{
  "num_experts": 4,
  "moe_every": 1,
  "layers": 12,
  "shampoo_beta": 0.99,
  "batch_size": 128,
  "epochs": 7.4,
  "final_lr_fraction": 0.05,
  "weight_decay": 0.1
}
Rows from block 2 of a small image classifier, named by matrix and row number. Rows with one number within an expert belong to one neuron, the router's apart. Each number is 128 + 24 x the weight over its row's rms, rounded and kept within 0 to 255. All counts start at 0. Numbers have three digits each.
Before each expert's rows are labels from the 100 images, of 14976, where the router gives the expert most weight on average: "patch colour" is the nearest of a few named colours to the mean colour under the peak. Only what is clearly more common there than usual is listed. The data: photos of arthropod specimens (BIOSCAN-5M). In brackets: how many of the 100.
# router: router (model.blocks.2.mlp.router.weight, 4x192, trained with AdamW), inputs 0-63
# up: expert up (model.blocks.2.mlp.up, 4x96x192), inputs 0-63
# down: expert down (model.blocks.2.mlp.down, 4x192x96, transposed), outputs 0-63

# expert 0
patch colour: grey (40)
router.0:131146172120148154131161138102126133105144086116133128134138142119171152130137148139140117157119148119166106112124111126124116139175101119121138135111072109135112097147130139172134139115085122
up.0:134120093129140082167128172114109124145149106075151132141150097144128126162108143118117171177091081134114104149117165132096131129163149155126124122127123154136156136107120143155161107139108152
down.0:098143129181101117092130126131115131092117113180117097126157106073082136132098133134126090116092163144158144118103153148135112143134125112100124143182123144132113123110091105094116152110105131
up.1:079163094104148125165083194114111090185186124132130118125122197121114119103145133169155112111156123137173119157132101139126093078131119130132111156140125132121129116106178131137121108156130128
down.1:116110133136140121128125114158118125099160114133134139089131120105128177130117136135110148137096174155150138116086179147162119176145139137181170079092127150129121166126128144158135122115143116
up.2:129111134150175117131111126118152152181146112145131127093135088120112145136100126096100170103089133068100095130112118124103118135151082094087126121099098134134119148105115144164153104142137091
down.2:152168109097093134095159130127125132133195130128167135125134165102131120132129071176141150085126130106133186124107129133136153152141111127099127142088100143119125144102126174148087150127134126
up.3:121132128125135165109111094096117181102107134158115176124101128156122095119106090134129129127133117119135149162085162119107148167137093107111119148125114083139122122103111121126122166101125142
down.3:130127099094085130116131163129089190118124130088124120129130095139156122127119129124101118155126119116132121156148072165169120145117162140104125107122128135119111160206123138119172117122118135
up.4:129163123133089124168122117105134126178106159101157127124160105163100117116151129073164128118137111164132141116055165157135137131128163131129174084102130110133109149149119169140117145129154157
down.4:147097105140134164184106140124123163126160114138155147104107125129102121125182130129137119126119081117116126177133169118141117110100115152114127142145145117132107127183163188137085154128071122
up.5:146113167129128127129196121133162133127125155124087108110152087115125095109114128141147174115101113155138113094126118142127154146125122126122124125111145108196136154122098138156123132121103137
down.5:107122108097114089137129132136132131187126128108118123112104159129099124097113146132086190116095131169138122125119147135124159147134120067140184188090088140140121129129134185140086107088113130

# expert 2
patch colour: white (60)
router.2:091096088148129114142121113105114117126100153106138127114079125145053099158145128100130116114098105148175101145125115121123151118097147161125097113152186098097128138086124114121149174104151111
up.0:114122139109138139121117142153129097099173145113156142091131163139079154139138146115090101089093148129154124164140152128155102127115138112157121099133126139134112124107135137120117125107157119
down.0:093108153132073137165187133137099133161125126143129124119123136126141123130109103124165141136104122121188104125128135155123126094133167139126120110121127082129174155117145094149146121111141115
up.1:131131116132101168105127135102115164118113136127126133130138099104121118145115144127126122129129132155159123117127150132091088135115118141140093140111143194049113134125134108105118126158109120
down.1:138174102072161123129098159119120155144092138146132129128153132113142128134122079129138121101174097073122150099105122117107140153143083163132104133127119121119129096137105112128154179136101154
up.2:135156146148135119156126155088113183154206118171125133132144117118128127113145118169122117083149128147149121132132135100114147096087181163103127144148135110102095141147079107139132144130113093
down.2:110154086168095125126089166136138137136124120104086152130111133151132074127115095123123127100156130111145121112128148159162137165109169142137111148093115164096128186136137127095145167117102161
up.3:094125146146173139136119110144141122162128114141133155127120063166123098100108141122136134159122129130097127084126133177144155155146120158100140113132140119096138095085151131121098153138145147
down.3:134091099172144121138131140122096083122125147111121143130165122117104129144093143107120127145145150119133200127073105157175137139107142155146133097135127132151115070166116105177094087112124121
up.4:134100152145135121152096148116148095162123094144127088124158143153130090140156138119065158123112142114160110101162097135091164090133146130157137110098105149156137112124132120109116126134127125
down.4:105163171124086134073127125169141185123138124166085157129160135111140150122087118126114150128130129128098158148128173120082139124096126144143098159089114150127147083124128113149125147104156190
up.5:108135120098113124119116161076068167153129181152185109127108103133104149173092119150157123107119114104137114081170129137082130102103125138131109128086116139131120158126075109125131158112123131
down.5:145125093094122151103124077148108109151120148149150126127132141118179114128063107122107176102090122144127139163159130145133111188153125134119137110139145127143160118128085110128145121150139136

# expert 1
patch colour: grey (26)
router.1:138113117141106151113118120218110146130100108098133112095141140126150126131107127109128179101133135129039150095144122112160148131108143105172178092114127130083140171130117144129153100112140139
up.0:156135142201123108124099119094126108143165168178107110122069115124120070164148137117142131116147183085123109163127078153123105161147106127123143125124146190111150117138137090128091114117122138
down.0:118142119169114099138171124147162098123127152102139118120105145108136153128131096131134131115122107151123129074173127135133133150085132125112114139129112112117117149159125118134184130131133151
up.1:143117115163145130125129124105156089164159123139122165138132110171157110129158165130125078136132150128109123136140139131166162106142133099103106094135116159168119169139129119136159121128177143
down.1:117176122118089134143119127144099132103117160088089128120115150168126128112091113131127134110167164113115124100088086135086126108143117125090127175127088141129129105118145145075125119130102146
up.2:128141131178104145125134124153164131121128132147131180128134112126124150147099126085167117128119137137134126162137065162148148100154079060143171152165120119140086074124127143088147132105119158
down.2:151130134092113149126192129113107111120119169131164152111137150128130101116151153127100124096124175100150117114123130108147143136136107142101107143148084136093125146151132127135039147118097131
up.3:136085152152128130057123083157154124155120156135143134156116087134091094173123125150133138126129148098158142063107134096102140107171118090143178106139126152107126105156117127144119087173160124
down.3:149137160128134115043168185167119157124120144128148140122125133157100080182075159106172128133115142121128131109103125125142107176121128142125185124128147131119130120119153133128099153132133130
up.4:120092126136127127122086070129180115160132113079116128099132097098116107116141118109128149176137080117128136143136094129167122126130129157173142089134166131171104129118128155123152111157145135
down.4:132154130146104145150134154142168134126118128107107179107139128149122098132148142121146120118113174125189118149138161180158124108138098154128118130185157133128102203062136134133130115128157085
up.5:128149141110139146144138137186142123095084135105105115156135138136129117137095129131083119134135134123128127105137157120137151091117093084129162116117137122136144115123121122087140138114101126
down.5:104092130110090164128137129150184170097178136132114147062118129145155128141124147127107161121117146127144084145094130098146141142154118130147133112128132132096104141133097109126137115145160126