A small image classifier, trained from scratch.
Model: 2.15M parameters, 32-pixel images, moe top_k, patch size [4, 4], layers 12.
Rows from block 5 of a small image classifier, named by matrix and row number. Rows with one number within an expert belong to one neuron, the router's apart. Each number is 128 + 24 x the weight over its row's rms, rounded and kept within 0 to 255. All counts start at 0.
Before each expert's rows are labels from the 100 images, of 14976, where the router gives the expert most weight on average: "responds to" is what is common among them; "place" is the part of the image that holds the peak. Only what is clearly more common there than usual is listed. The data: photos of arthropod specimens (BIOSCAN-5M).
# router: router (model.blocks.5.mlp.router.weight, 4x192, trained with AdamW), inputs 0-191
# up: expert up (model.blocks.5.mlp.up, 4x96x192), inputs 0-191
# down: expert down (model.blocks.5.mlp.down, 4x192x96, transposed), outputs 0-191

# expert 2
responds to: order Lepidoptera
place: middle left; top left
router.2 [119 142  93 138  90  79 141 113  62 127 118 119 164 142 113 160  87 156 134 148 116  84 149 166 144 119 111 133 160 105 148 111 119 169 129 114 151 150 118 141 144 141  96 131 149 100 105 160 141 136 178 115  86 121 107 168 118 121 170 167 113 147 150 146 160 152 133 120 141 143 139 163  98 141 100  85 127 130 103 145 119 106  92 167 163 148 140 117 105 118 171 146 128 168 135 112 113  86  94 123 144 162 140 189 149 125 113 121 127 124 116 173 158 116 123 122 115  91 161 118 122  95 104 117 129 118 110 115 133 102 171 118 152 122 130 124 112 147 146 127 105 102 146 123 112 132 173 125 111 139 148 155 132 132  94 134 123  89 117 173 126 104 155 102 110 131 140 125 133 164 133  94 117  78 121 152 141 167 184 122 162 149 142 113 109 148 117 133 128 146 104  87]
up.0 [117 113 139 132 128 136 189 142 158 128  98 133 163  95 104 130 104  89 143 134 176 141 117 146 163 116 124 110 114 133 153 121  85 112 107 139 130 147 130 142  93 140 125 136 113 130 118 105 128 145 139 118 171  95 165 127 131 135 115 167 160 139 135 140  82 129 104 148 150 131 130 131  93 137 125 117 105 149 115 124 135 127 112 136 128 136 100 138  93 139 174 152 137 165  93 149 134 117 135 116  58  95  99 135 124 127  85 125 128  57 113 126 162 103 131 162 106 116  99 116 127 148 133 139 128 120 129 127 111 170 123 116  76 180 187 179 129 119 137 128 115 111 139 119 125 127  94 111 125 170 134 136 133  98 110 153 136 127 112 130 122 160 140 127 102 148 219 122  95 163 113 141  87 105 128 178 143 128 134 112 112 106 112  95 127 121 111 145 168 162  89 138]
down.0 [ 94 137 138 168 140 162 119 132  93 157 122 147 124 116 161  99 146  85 142 114 114 108 127 134 153 137 125 178 142 111 131 115  81 127 155 151 133 118 134 152  97 123 111 139 166 142 121 129 130 123 150 129 108 150 120 129 140 113 114 135 142 204  75 126 131 117 151 141 125 130 104 134 127 123 140 117 123 107 105 116 106  90 119 135  88 118 151 140  98 109  96 154 147 114 141 118 190 134 147 122 107 104 129 139 117 105  82 148 126  82 116 116 122 151 188 134 114 126  88 130 111 114 109 145 130 144 139 136 102 136 115 131 172 127 128 139  62  88 155 127 148 133 140 126 149  95 142 137 136  92 132  91 121 110  86 138 187 159 164 127 126 100 132  89 117  79 135  84 115  99 149 148 115 130 129  99 123 146 142 143 108 108 169 157 165  83 162 106  92 131 145 190]
up.1 [117 113 107 157 153  70 121 132  98 116 140 134 100 154 116 128 120  67  74 141 112 146 128 146 128 120 107 133 134  95 104 162 131 154 129 148 135 138 110 166 154 145 130 111 130 112 112 125 183 167 133 132 140 145 113 132 141 146  99 111 128 158 107 130 138 139 101 120 127 145 159 150 129 176  82 123 121 121 131 135 114 132 161 149 137 119 153 131 147 129 142 136 115 127 132 110 200  66 155 187 112 106 138 119  92 143 131 115 118 172 153 128 108 127 133 143 121 170 131  69 160 116 121 105 114 106 116 119 124 128 114 135  97 205 120 136 126 120 107 166 162 134 177 126 166 120  92 129 134 103 178 132 116 144 138 125 134  78 133 122 107 103 122 114  84 139 178 136  99  78 126 113 117 144  94  94 126 147 139 156 116 127 164 150 125 125 142 124 105 112 134  91]
down.1 [ 88 110  42 155 109 147 128 130 113  88 127 127  77 135 146 137 136 116  94  87 129 122  91 158  99 118 122  80 101 144 138 120 122 109 154 137 113 141 133 111 153 148 167 137 117 137 117 103 127 160 115  81 121 163 158 138 156 135 105  72 156 128 116 129  46 163 134 128 119 113 105 104 143 129 133  60 131 104 110 136 127 126 129 133 155 131 140 112 123 106 141 176 152 145 139 154 115 104 147 125 110 121 168 129 116 112 103 127 115 129  95 132 173 188 148 125 174 106 136 118 104 120 149 128  89 129 129 171 153 157 118 128 122  68 148 148 125 127 115 112 138 122 104 143 109 128 107  95 134 136 130 125 180 117 148 143 143 101 149 132 119 145 134 140 143 148 149 159 141 126 126 111 146 104 129 139 140  90 171  94 130 161 124 127  83  97 124 145 152 156 132 130]

# expert 3
responds to: order Lepidoptera
place: middle right
router.3 [144 138 119 104 107 152 122 154 178  89 126 127 160 157 118  99 116 162 105 141 108 137 122 113 135 150 123 126 122 162  96 150 105 100  92 106 116 165 123 143 147 152  64 140 127 110 107  89 120 131  96 118 141 138 180  88 136 121 111 108 123  84 106  95 156  97 121 157  74 141 128  98 108 174 180 134 150 141 139 129 128 145 137 138  95  92  97 117 105 120 115 133 143 158 144 155 158 131 191 139 107 125 128  91 146 152 158 162 137 154  94 107 128 116 103 131 138 162 121 124 166 128 159 154 154  92 137 154 156 109 109 111 151 116 144 144 115 133 120 125 107 120 131 119 123 133  62 148 139 155 190  92 120 156 110 137 139 137 128  84 110 129 114 141 114 126 111 137 139 130 131 133 165 148 154  76 118  75 111  86 142 138 136 116 140 120 175 130 130 110 120 149]
up.0 [143 142 115  83 131 127 123 144 136 127 112 132 142 143 155 150 115 136 125 157 144  75 170 136 147 126 102  81 138  97 126 127 123 142 126 111 112 132 112 126 134 109 167 170 124 164 121 125 126  79 139 154 148 142 152 130 127 127 150 131 141 132 110 122 104 173 116 148 115 115 102 139  92 140 121 101 126  85 110 129  66 139  93 180 136 124 124  92 140 164 143 137 136 112 133 131  86 139 117 150  89  75 106 123 176 123 156 137  88  92 111 114 167 126 132 149 104 105 147 126 125  79 190 110 130 123 167 158 129 113 127 122 129 138 123  98 101 161 115 121 120 130 141 117 105 148 160 106 127 131 130 165 132 133 141  78 139 143 126 122 126 172 204 138 102 126 178 124 109 133 144 174 147 161 160 100 157 128 129 128 153 100 122  86 129 113 112 169 137  74 117 148]
down.0 [122 116 127 148 124 138 113 124 135 138 124 128 111 162 134 139 110 124 131 133 125 106 107 130 173 128  87 102 126 117  96 132  78  83 137 124  88 135 131 113 154 120  72 167 139 162 134 174 153 136 154 193 135  82 158 140 102 121 144 120 148  93 117 153 146  88 144 123 115 103 136 115 135 114 128 148 130 132 142 175 134 154 106 130  89 136 123 144 139 128 153 156 140 117 112  83 146 126 120 139  91  99 142 106  94 167 140 128 134 127 125 130 138 162 132  55 106  98 141 138 134  93 156  99 140 114 104 120 107 143 148 175 132 116 112 145 116 141 149 140 130 143 123 111 124 188 107 111  97 131 111 108 161 135 119 116 111 133 159 128 123 155 147 140 145 173 113  85  99 127 116 172 163  97 123 112 116 174 102 119 106  79 131  68 131 122 131 137 119 105  47 142]
up.1 [125  96 148 113 107 127 148 148 124 157 107 109 146 102 140 122 117 174 125 134  94  94  65  99 116 146 145 128  74 129 144 183 151 102 127 125 139 137 161 142 118 130 128 129 138 146 127 114 126 172 128 133 172 160 159 134 137 148 122  99 136 154 199 145 123 113 151 143 100 143 152 133 115 114 186 156 131 158 111 143  86  90 136 134 133 117  90 124 100 110 122 147 147 147  86 100 114  97 141 153 132 145 100 179 112 164 140 184 143 139 133 163 151 114 148 192 166 111  93 130 146 157 141 131 149 150 120 119 176 138 125 106 115  94 138 152 115 157 135  89 154 148 117 136 145  88  89 130 120 152 145 133 118 125 117 137 106 141 106 126 128 126 117 119  85 135 129 124 109 132 164 128 150 119 108 125 124  99 106 144 119 111 152 127 139 148 169  93 149 100 183 160]
down.1 [ 99 128 129 127  76 129 136  80 122 128 119 150 147 156 162 107 106 145 103 124 141 135 132 134 104  99 114 145 145 143 132 146 128  95 144 140 144  57  86 129 125 138 183  89  93 111  84  94 125 113 164 127 106 172 142 148 122 137  97 109  78 138  88 119 140 101  97 129 127 114  87 154 132  97 165 139 149 152 124 146 122 132 134 118 132 140 153  87  94 143 130  88 112 124  79 120 132  80 110 165 126  70 146 114 136 102 179 115 144 105 160 107 133 145 112 131 128 151 165  73 131 127 131  64  81 128 113 126 160 154 126 104 107 139 142 126 131 123 117 102  95 124 117 107 128 132 115 118 105 140 135 103 131 120 109 156 160 180 148 109  91 174 109 109 136  98 152 150 154 117 127 126 131 110 146 126 130 121 161 113 131 179 132 139 128  96 116 116 107 133 126 122]

# expert 0
responds to: class Arachnida; order Trombidiformes
place: middle right
router.0 [ 91 111 116 131 166 168 114 129 111 171 147 103 133 124 183 133 136 133  88 115 121 133 127  82 108 134 153 143 127 148 187 112 119 132 149 163  63 114 150 129  84 131 175  97 139 111 123 152 148 108 128 152 180 134 128 133  97 154 138 131 162 103 105 124 120 100 130 133 152 129 128 132 124  96 107 169  98 122 158  99 128 178 151  97  97 129 164 103 202 143 126 126 113 104 120 100 122 130 110 108 111 117 120 125 111 150 153  93 101 102 121 109  92 129 119 154 135 131 132  99 127 119 135  91 110 119 157 117 109 194 102 126 137 101 146 102 125 137 113 156 132 125 117 135 152 147 142 145 109 107  95 123 119 107 165  94 151 126 131 131 127 162 147 145 137 107 124 158 117 153 111 190 103 149  96 133 120 110  78 101  97 155 125 111  87 104 121 101 122 162 126 147]
up.0 [131  96 131 141 108 169  99 164 118 136 119 150 130 133 151 135 121 105 135  99 115 119 111 112 121 149 114  95 156 122 105 126 143  93 152 128 122 143 201 208 130 111 139 118 110 108 104 116 120 133 116 124 127 139  91 134 106 140 148 128 114 169 123 125 119  84 119 125 176 129 119 160 176 114 132 138 125 126 109 159 117 120 124 160 131 173 141 124 140 125 123 148 132 100  98 142 117 132 118 149 127 127 128 126 104 138 112 118 127 112 136 110 133 143 144 102 137 165  94  78 119 122 126  98 127 123 124 119 141 197 128 144 141  99 119 130 130 187 192  37 133 148 135 110 155 106 172 118 121 129 158 120 101 120 141 157 146 126 153 125 119 152  89 135  98 159  66 141 130 125  94 118 125  97 144 115 142 128 114 168 117 115 165 103 129 152 172 171 129 105  88  94]
down.0 [123 169 136 114 132  89 172 131 154 141 154 109 131 170 107  74 171 107 147 139 149 138 117 149 116 116 115 119 169 102 124 108 118  83 128 133 163 140 145 107 165 121 153 124 127 154 143 117 146 106 127 141 123 125 127 161  83  97  78 120 154  86 133 150 111 174 137  81 129 143 115 138 124  75 112 155 133 152 128 114 117 111 123  97 134 132 132  99 138 127 104 118 170 131 132 107  69 126  91 120 135  95 112 148 109 106 123 133 145 131 191  90 175 138 119 158  96 161 156 149 138 174 113 140 113 112 122 194 167 128 109  92 130 126 110 135 177 121  80 112 155 147 136  85 128 125 116 107 113 167 131 135 129 125 163 121 114 146 167 145 104 155 118 108 109 114 135 127 122 118 161 135  92 149 170 131  81 130 153 113 155 155 137 132 142 102 117 130 129 106 127 134]
up.1 [130 121 143  89  80 124 127 109  93 113 142 176 120 144 141 138 119 156 101 165 138 139 147 136 138 154 112 114 133  99 155 122 144 109 106 121 122 104 103 127 137 132 137 149 104 151 179 121 130 122 126  99 111 129 119 128 132 136 122 121 120 122 124  86 106 178  90 142 107  92 167 151 189  98 105 133 100 119 124 142  99 108 107 131 137 125  79 168 155 104  97 112 133 138 125 105  55 130 110  98 132 153 108  84 138 102 119 151  84 105  99 111 169 123 105  93 137 132 155 127 191 111  81 114 141 115 136 156 167 141 166 179 136 145  85 145  78 193 117 110 137  93  93 110 128 126 152 101 138 172 143 154 129  91 134 136 131 136 143 130 125 132 120 120 184 138 150 125 131  96 127 117 130 173 145 143 137 139 122 122 102 126 117 127 107  96 121 132 132 128 115 128]
down.1 [150 122 107 104 100 134 154 171 112 112 121 110 118  80 141 107 129 127 167 119 119 127 117 139  97 129 130 128 121 154 105 164 140  88 134 128 125 165 113 159 150 139 128 149 141 143 149  90  77 114  91 194 134 140 155 132 142 139 146 173  89 123 186 129 168 100 137 152  87 104 123 157  83 137 119 160 130 111 151 146  97 119 137 109 151 154 158  77 125 151 108 134 130 117 184 105 145 153 117 122 122 126  69 143 179 117 173  88 119 112 137 122 139 145 131  97 113 101 105 107 137 108 129 122 138 160 129 162 123 140 174 133 115 136 128 131 143 172 138 115 138 114 134 133 140  88  92 113 118 122 152 101 121 123 115 118 157 144  93 168 166 128 121 129 129 116 126 111 150 135 170 123 118 128 158 115 124 113 173 115  56 105 124 109 150 164 135 171 139 140 141 135]