Rows from block 7 of a small image classifier, named by matrix and row number. Rows with one number within an expert belong to one neuron, the router's apart. Each number is 500 + 50 x the weight over its row's rms, rounded and kept within 0 to 999. All counts start at 0. Numbers have three digits each. After the name is the row's rms in percent of the matrix's.
Before each expert's rows are labels from the 100 images, of 14976, where the router gives the expert most weight on average: "place" is the part of the image that holds the peak. Only what is clearly more common there than usual is listed. The data: photos of arthropod specimens (BIOSCAN-5M).
# router: router (model.blocks.7.mlp.router.weight, 4x192, trained with AdamW), inputs 64-127
# up: expert up (model.blocks.7.mlp.up, 4x96x192), inputs 64-127
# down: expert down (model.blocks.7.mlp.down, 4x192x96, transposed), outputs 64-127

# expert 3
place: top right
router.3 098:421540400508472549503457527436529523566531477526459487461454483546554567390451491546522511540481498500490502361549510637521412453556575442537539496463481584502526458436428554455475488567512461
up.0 093:439495583585442445506509489454495466487481472470511506505423470494497489469507499474512474497563400468491505449521526448514537525454581462485471380523488458510511550406522518484574510519535468
down.0 105:531508506495437523552522490485587465495554482554549492551501568486505504457511492422464506461519462437492368497561363454504505528558478450444497558482462349526464491463502566496468582499507490
up.1 091:556480534470510469509516540540523500411507512486559563596512491497532476397626489488539507473428500596546500421522487471570476412517445497534525470466496510446504425555502517507574668441487523
down.1 101:502469463408478505539453490465487541507553521437512653483588536564531475458606493428473471482516431500561653601562492392510497513490593475545581505576431531560542487479519515500497532394519454
up.2 095:455513454499442494415488498458401490514478604551390641509519579540507450464598568498547484466507488495529516505517490468579571385433478461535472485378394484540433482482505546479564466595491450
down.2 098:463568486547538505607543547411521470489544498431499441489485573514624484518551425598505436545585450484568555445546520493579545468337437487507502510461471475479470522544610485460561428466514502
up.3 106:551456496580560592502583558493467551523489503504591553591483494489522407515546494565484462450565450473384529534592496500546492495471552516416477533460549532558481505518509531496474514498402528
down.3 102:427456571467538536517599404578616425496414497542395464638513467480506508498575494555516528526608433511471478569467551586548498563398452555449501540490437432503500514423573575485539474517495513

# expert 1
place: bottom right; middle right
router.1 096:629383496426546420468505538537523532520513488546578517526478561538500465489457470451562464496464512517421559583559373431480573485571490468480457535520528429520499565502539524452560518401533539
up.0 102:488560561496545547376555514510493421524451478536421527622507565528465496552491536451493505517513507506479526480431344495453439453515498489443502563409566428465535581486492485515479541501528584
down.0 095:477486417456601516503575431536415464485497556582467392499469457519488534608426465421473503477460450452530465519558468573578562536494484490508517448495498530519529489431516558458465423493485480
up.1 091:533426518588629543498493555537414446434482563488497502447519527513544485531447495436493629482554477442471497535583500480507566547544598574529527505539641511449474446483509487508481434503451501
down.1 091:592539523469477553489502521444447511468547566518539476546519492511446473569555462534462482463500530532581508445403472430571669532536547496499469532497530574511490544507483553497475428444494475
up.2 107:530547456496449512498478607510579512485571641421482525562418562457515463462507556493496475503564496506566495457493507522546423494473466564479494562452534459498459537462486581547414521545588447
down.2 096:495490512503534508476459496527381479471470518475637460490501557468517524499491507540501522464533489527483501595462540521429566456477561471523544491433466456483499425451518466523460531472490506
up.3 091:527502426605551447456505472506532428459422532485496490460452507510519474547446496438549527572512459583410507359489487517428595422577512497520540548545534512436527510498484482526405492382463466
down.3 098:606548486507574467432496499531516592534603556488476498577449418410508466503510495477466483468494371508487601518443487480455535484485567567477562472428500457459482532505494474466527395497514536

# expert 0
place: top left
router.0 103:514557500528486573491581483501523533446579534468488492556553495454465497541556513491482445548536459486611557594452554501595434462422395576522548509539493513427533491529488579591524501543471399
up.0 099:443491507518564473490538477551474468451520455503419449471566472496452474732517427481442512458485446460546445501483478613575463540502494465405450567501418509497510473526478526460464511501377500
down.0 105:505491493540487462456459436421528622525434469530528545517363618519464517456491510426518551498615568550559487539442546470495435499521488495429426507545498617468466503497465388500491541568481460
up.1 104:500516445501543491523610579559489498463548603374349535467502624481464452563476506409581505424494502580640492484395489494572513569506452519461476558468517556464462602503560513573503487506534449
down.1 100:568510531524451509615508530426493449498491455532378493396519519531518534537477437543488496486488405519500540542502499603438495532501368458475419536396465623477407455512609496527506528526516526
up.2 095:501572456495587466515498387491540470558477493448491417559492504499506536515481525443473400441526553461579492402426460457509528590483446435382413497346504397496478629443552492526405477497478488
down.2 102:551642504531605526489451571499478524461448497503535499591460504575415375437575438519631512578483545478484544496496463536560413491467488502506473482562366552508409620509493488530432505517497517
up.3 110:506496438564465493537489490500408525484455522509362579481520575579442480464563407461514490503603478504452589490492539531518546537525549526484495545573493473510481376497462537494542471533513456
down.3 098:530473500697456442431473461495529603449430506528562506428547525508432468503539549488504550492514470432453464486471555501581471435505466460585540501546448485532495510543590440521519470424457488

# expert 2
place: centre
router.2 103:506462546504523509535450536481471490506421525456504454461490457514489504643509517461461532412452499442542419523491467458450616569522533461486538503489507457544440477584418440515561462476497528
up.0 064:579442409551491479387596504472447489460561530481518516515524618500515455482537402503509485545547488512477521486530544457548472476640575459534451438484518539493483605535414612527544449538496499
down.0 088:556510499557496552590527537587478501512443465492470508490458470614448488451503431534476593491426474495490508524504377519514533436439543474470554462544517688567422535515479491474622611427446443
up.1 106:402510453620618493462605496468472532482472480500498433500530449618526461555555437520397428413536447522474530418506554511479553557503534529451464508501495491476563443462472493425542497503564513
down.1 100:520449591508495500407536547521453462459591524511620438515533451509478457560475436430437504482445559543527474489543480498482545475503498586505587451533436442454597586513533482464513646474442419
up.2 120:479675431519501473575498500503415553425484497531458462529439506539441488564566515504493552508482405490452516444501464504521511480489538591535525426498486435448558413431495530579443559516509502
down.2 113:500460546537457500533550429435509470506512510466478483538453503467495470453609634400495486584446525523461493509504536418590481466574514467495510486585489528537432451484578515569568438528444476
up.3 103:457482406568521469499579501521497408391532496485582504460473553482545548571525473507525581500509597453534457463549482504430503505533499484443458415498475459411502604521508531500484538499496559
down.3 102:519409496465459492612504519502486504462457507524446533485476474534442447534483393407433459532461557456497502498578543505558481587536509496524527476589532530538553493612542511485436499446500624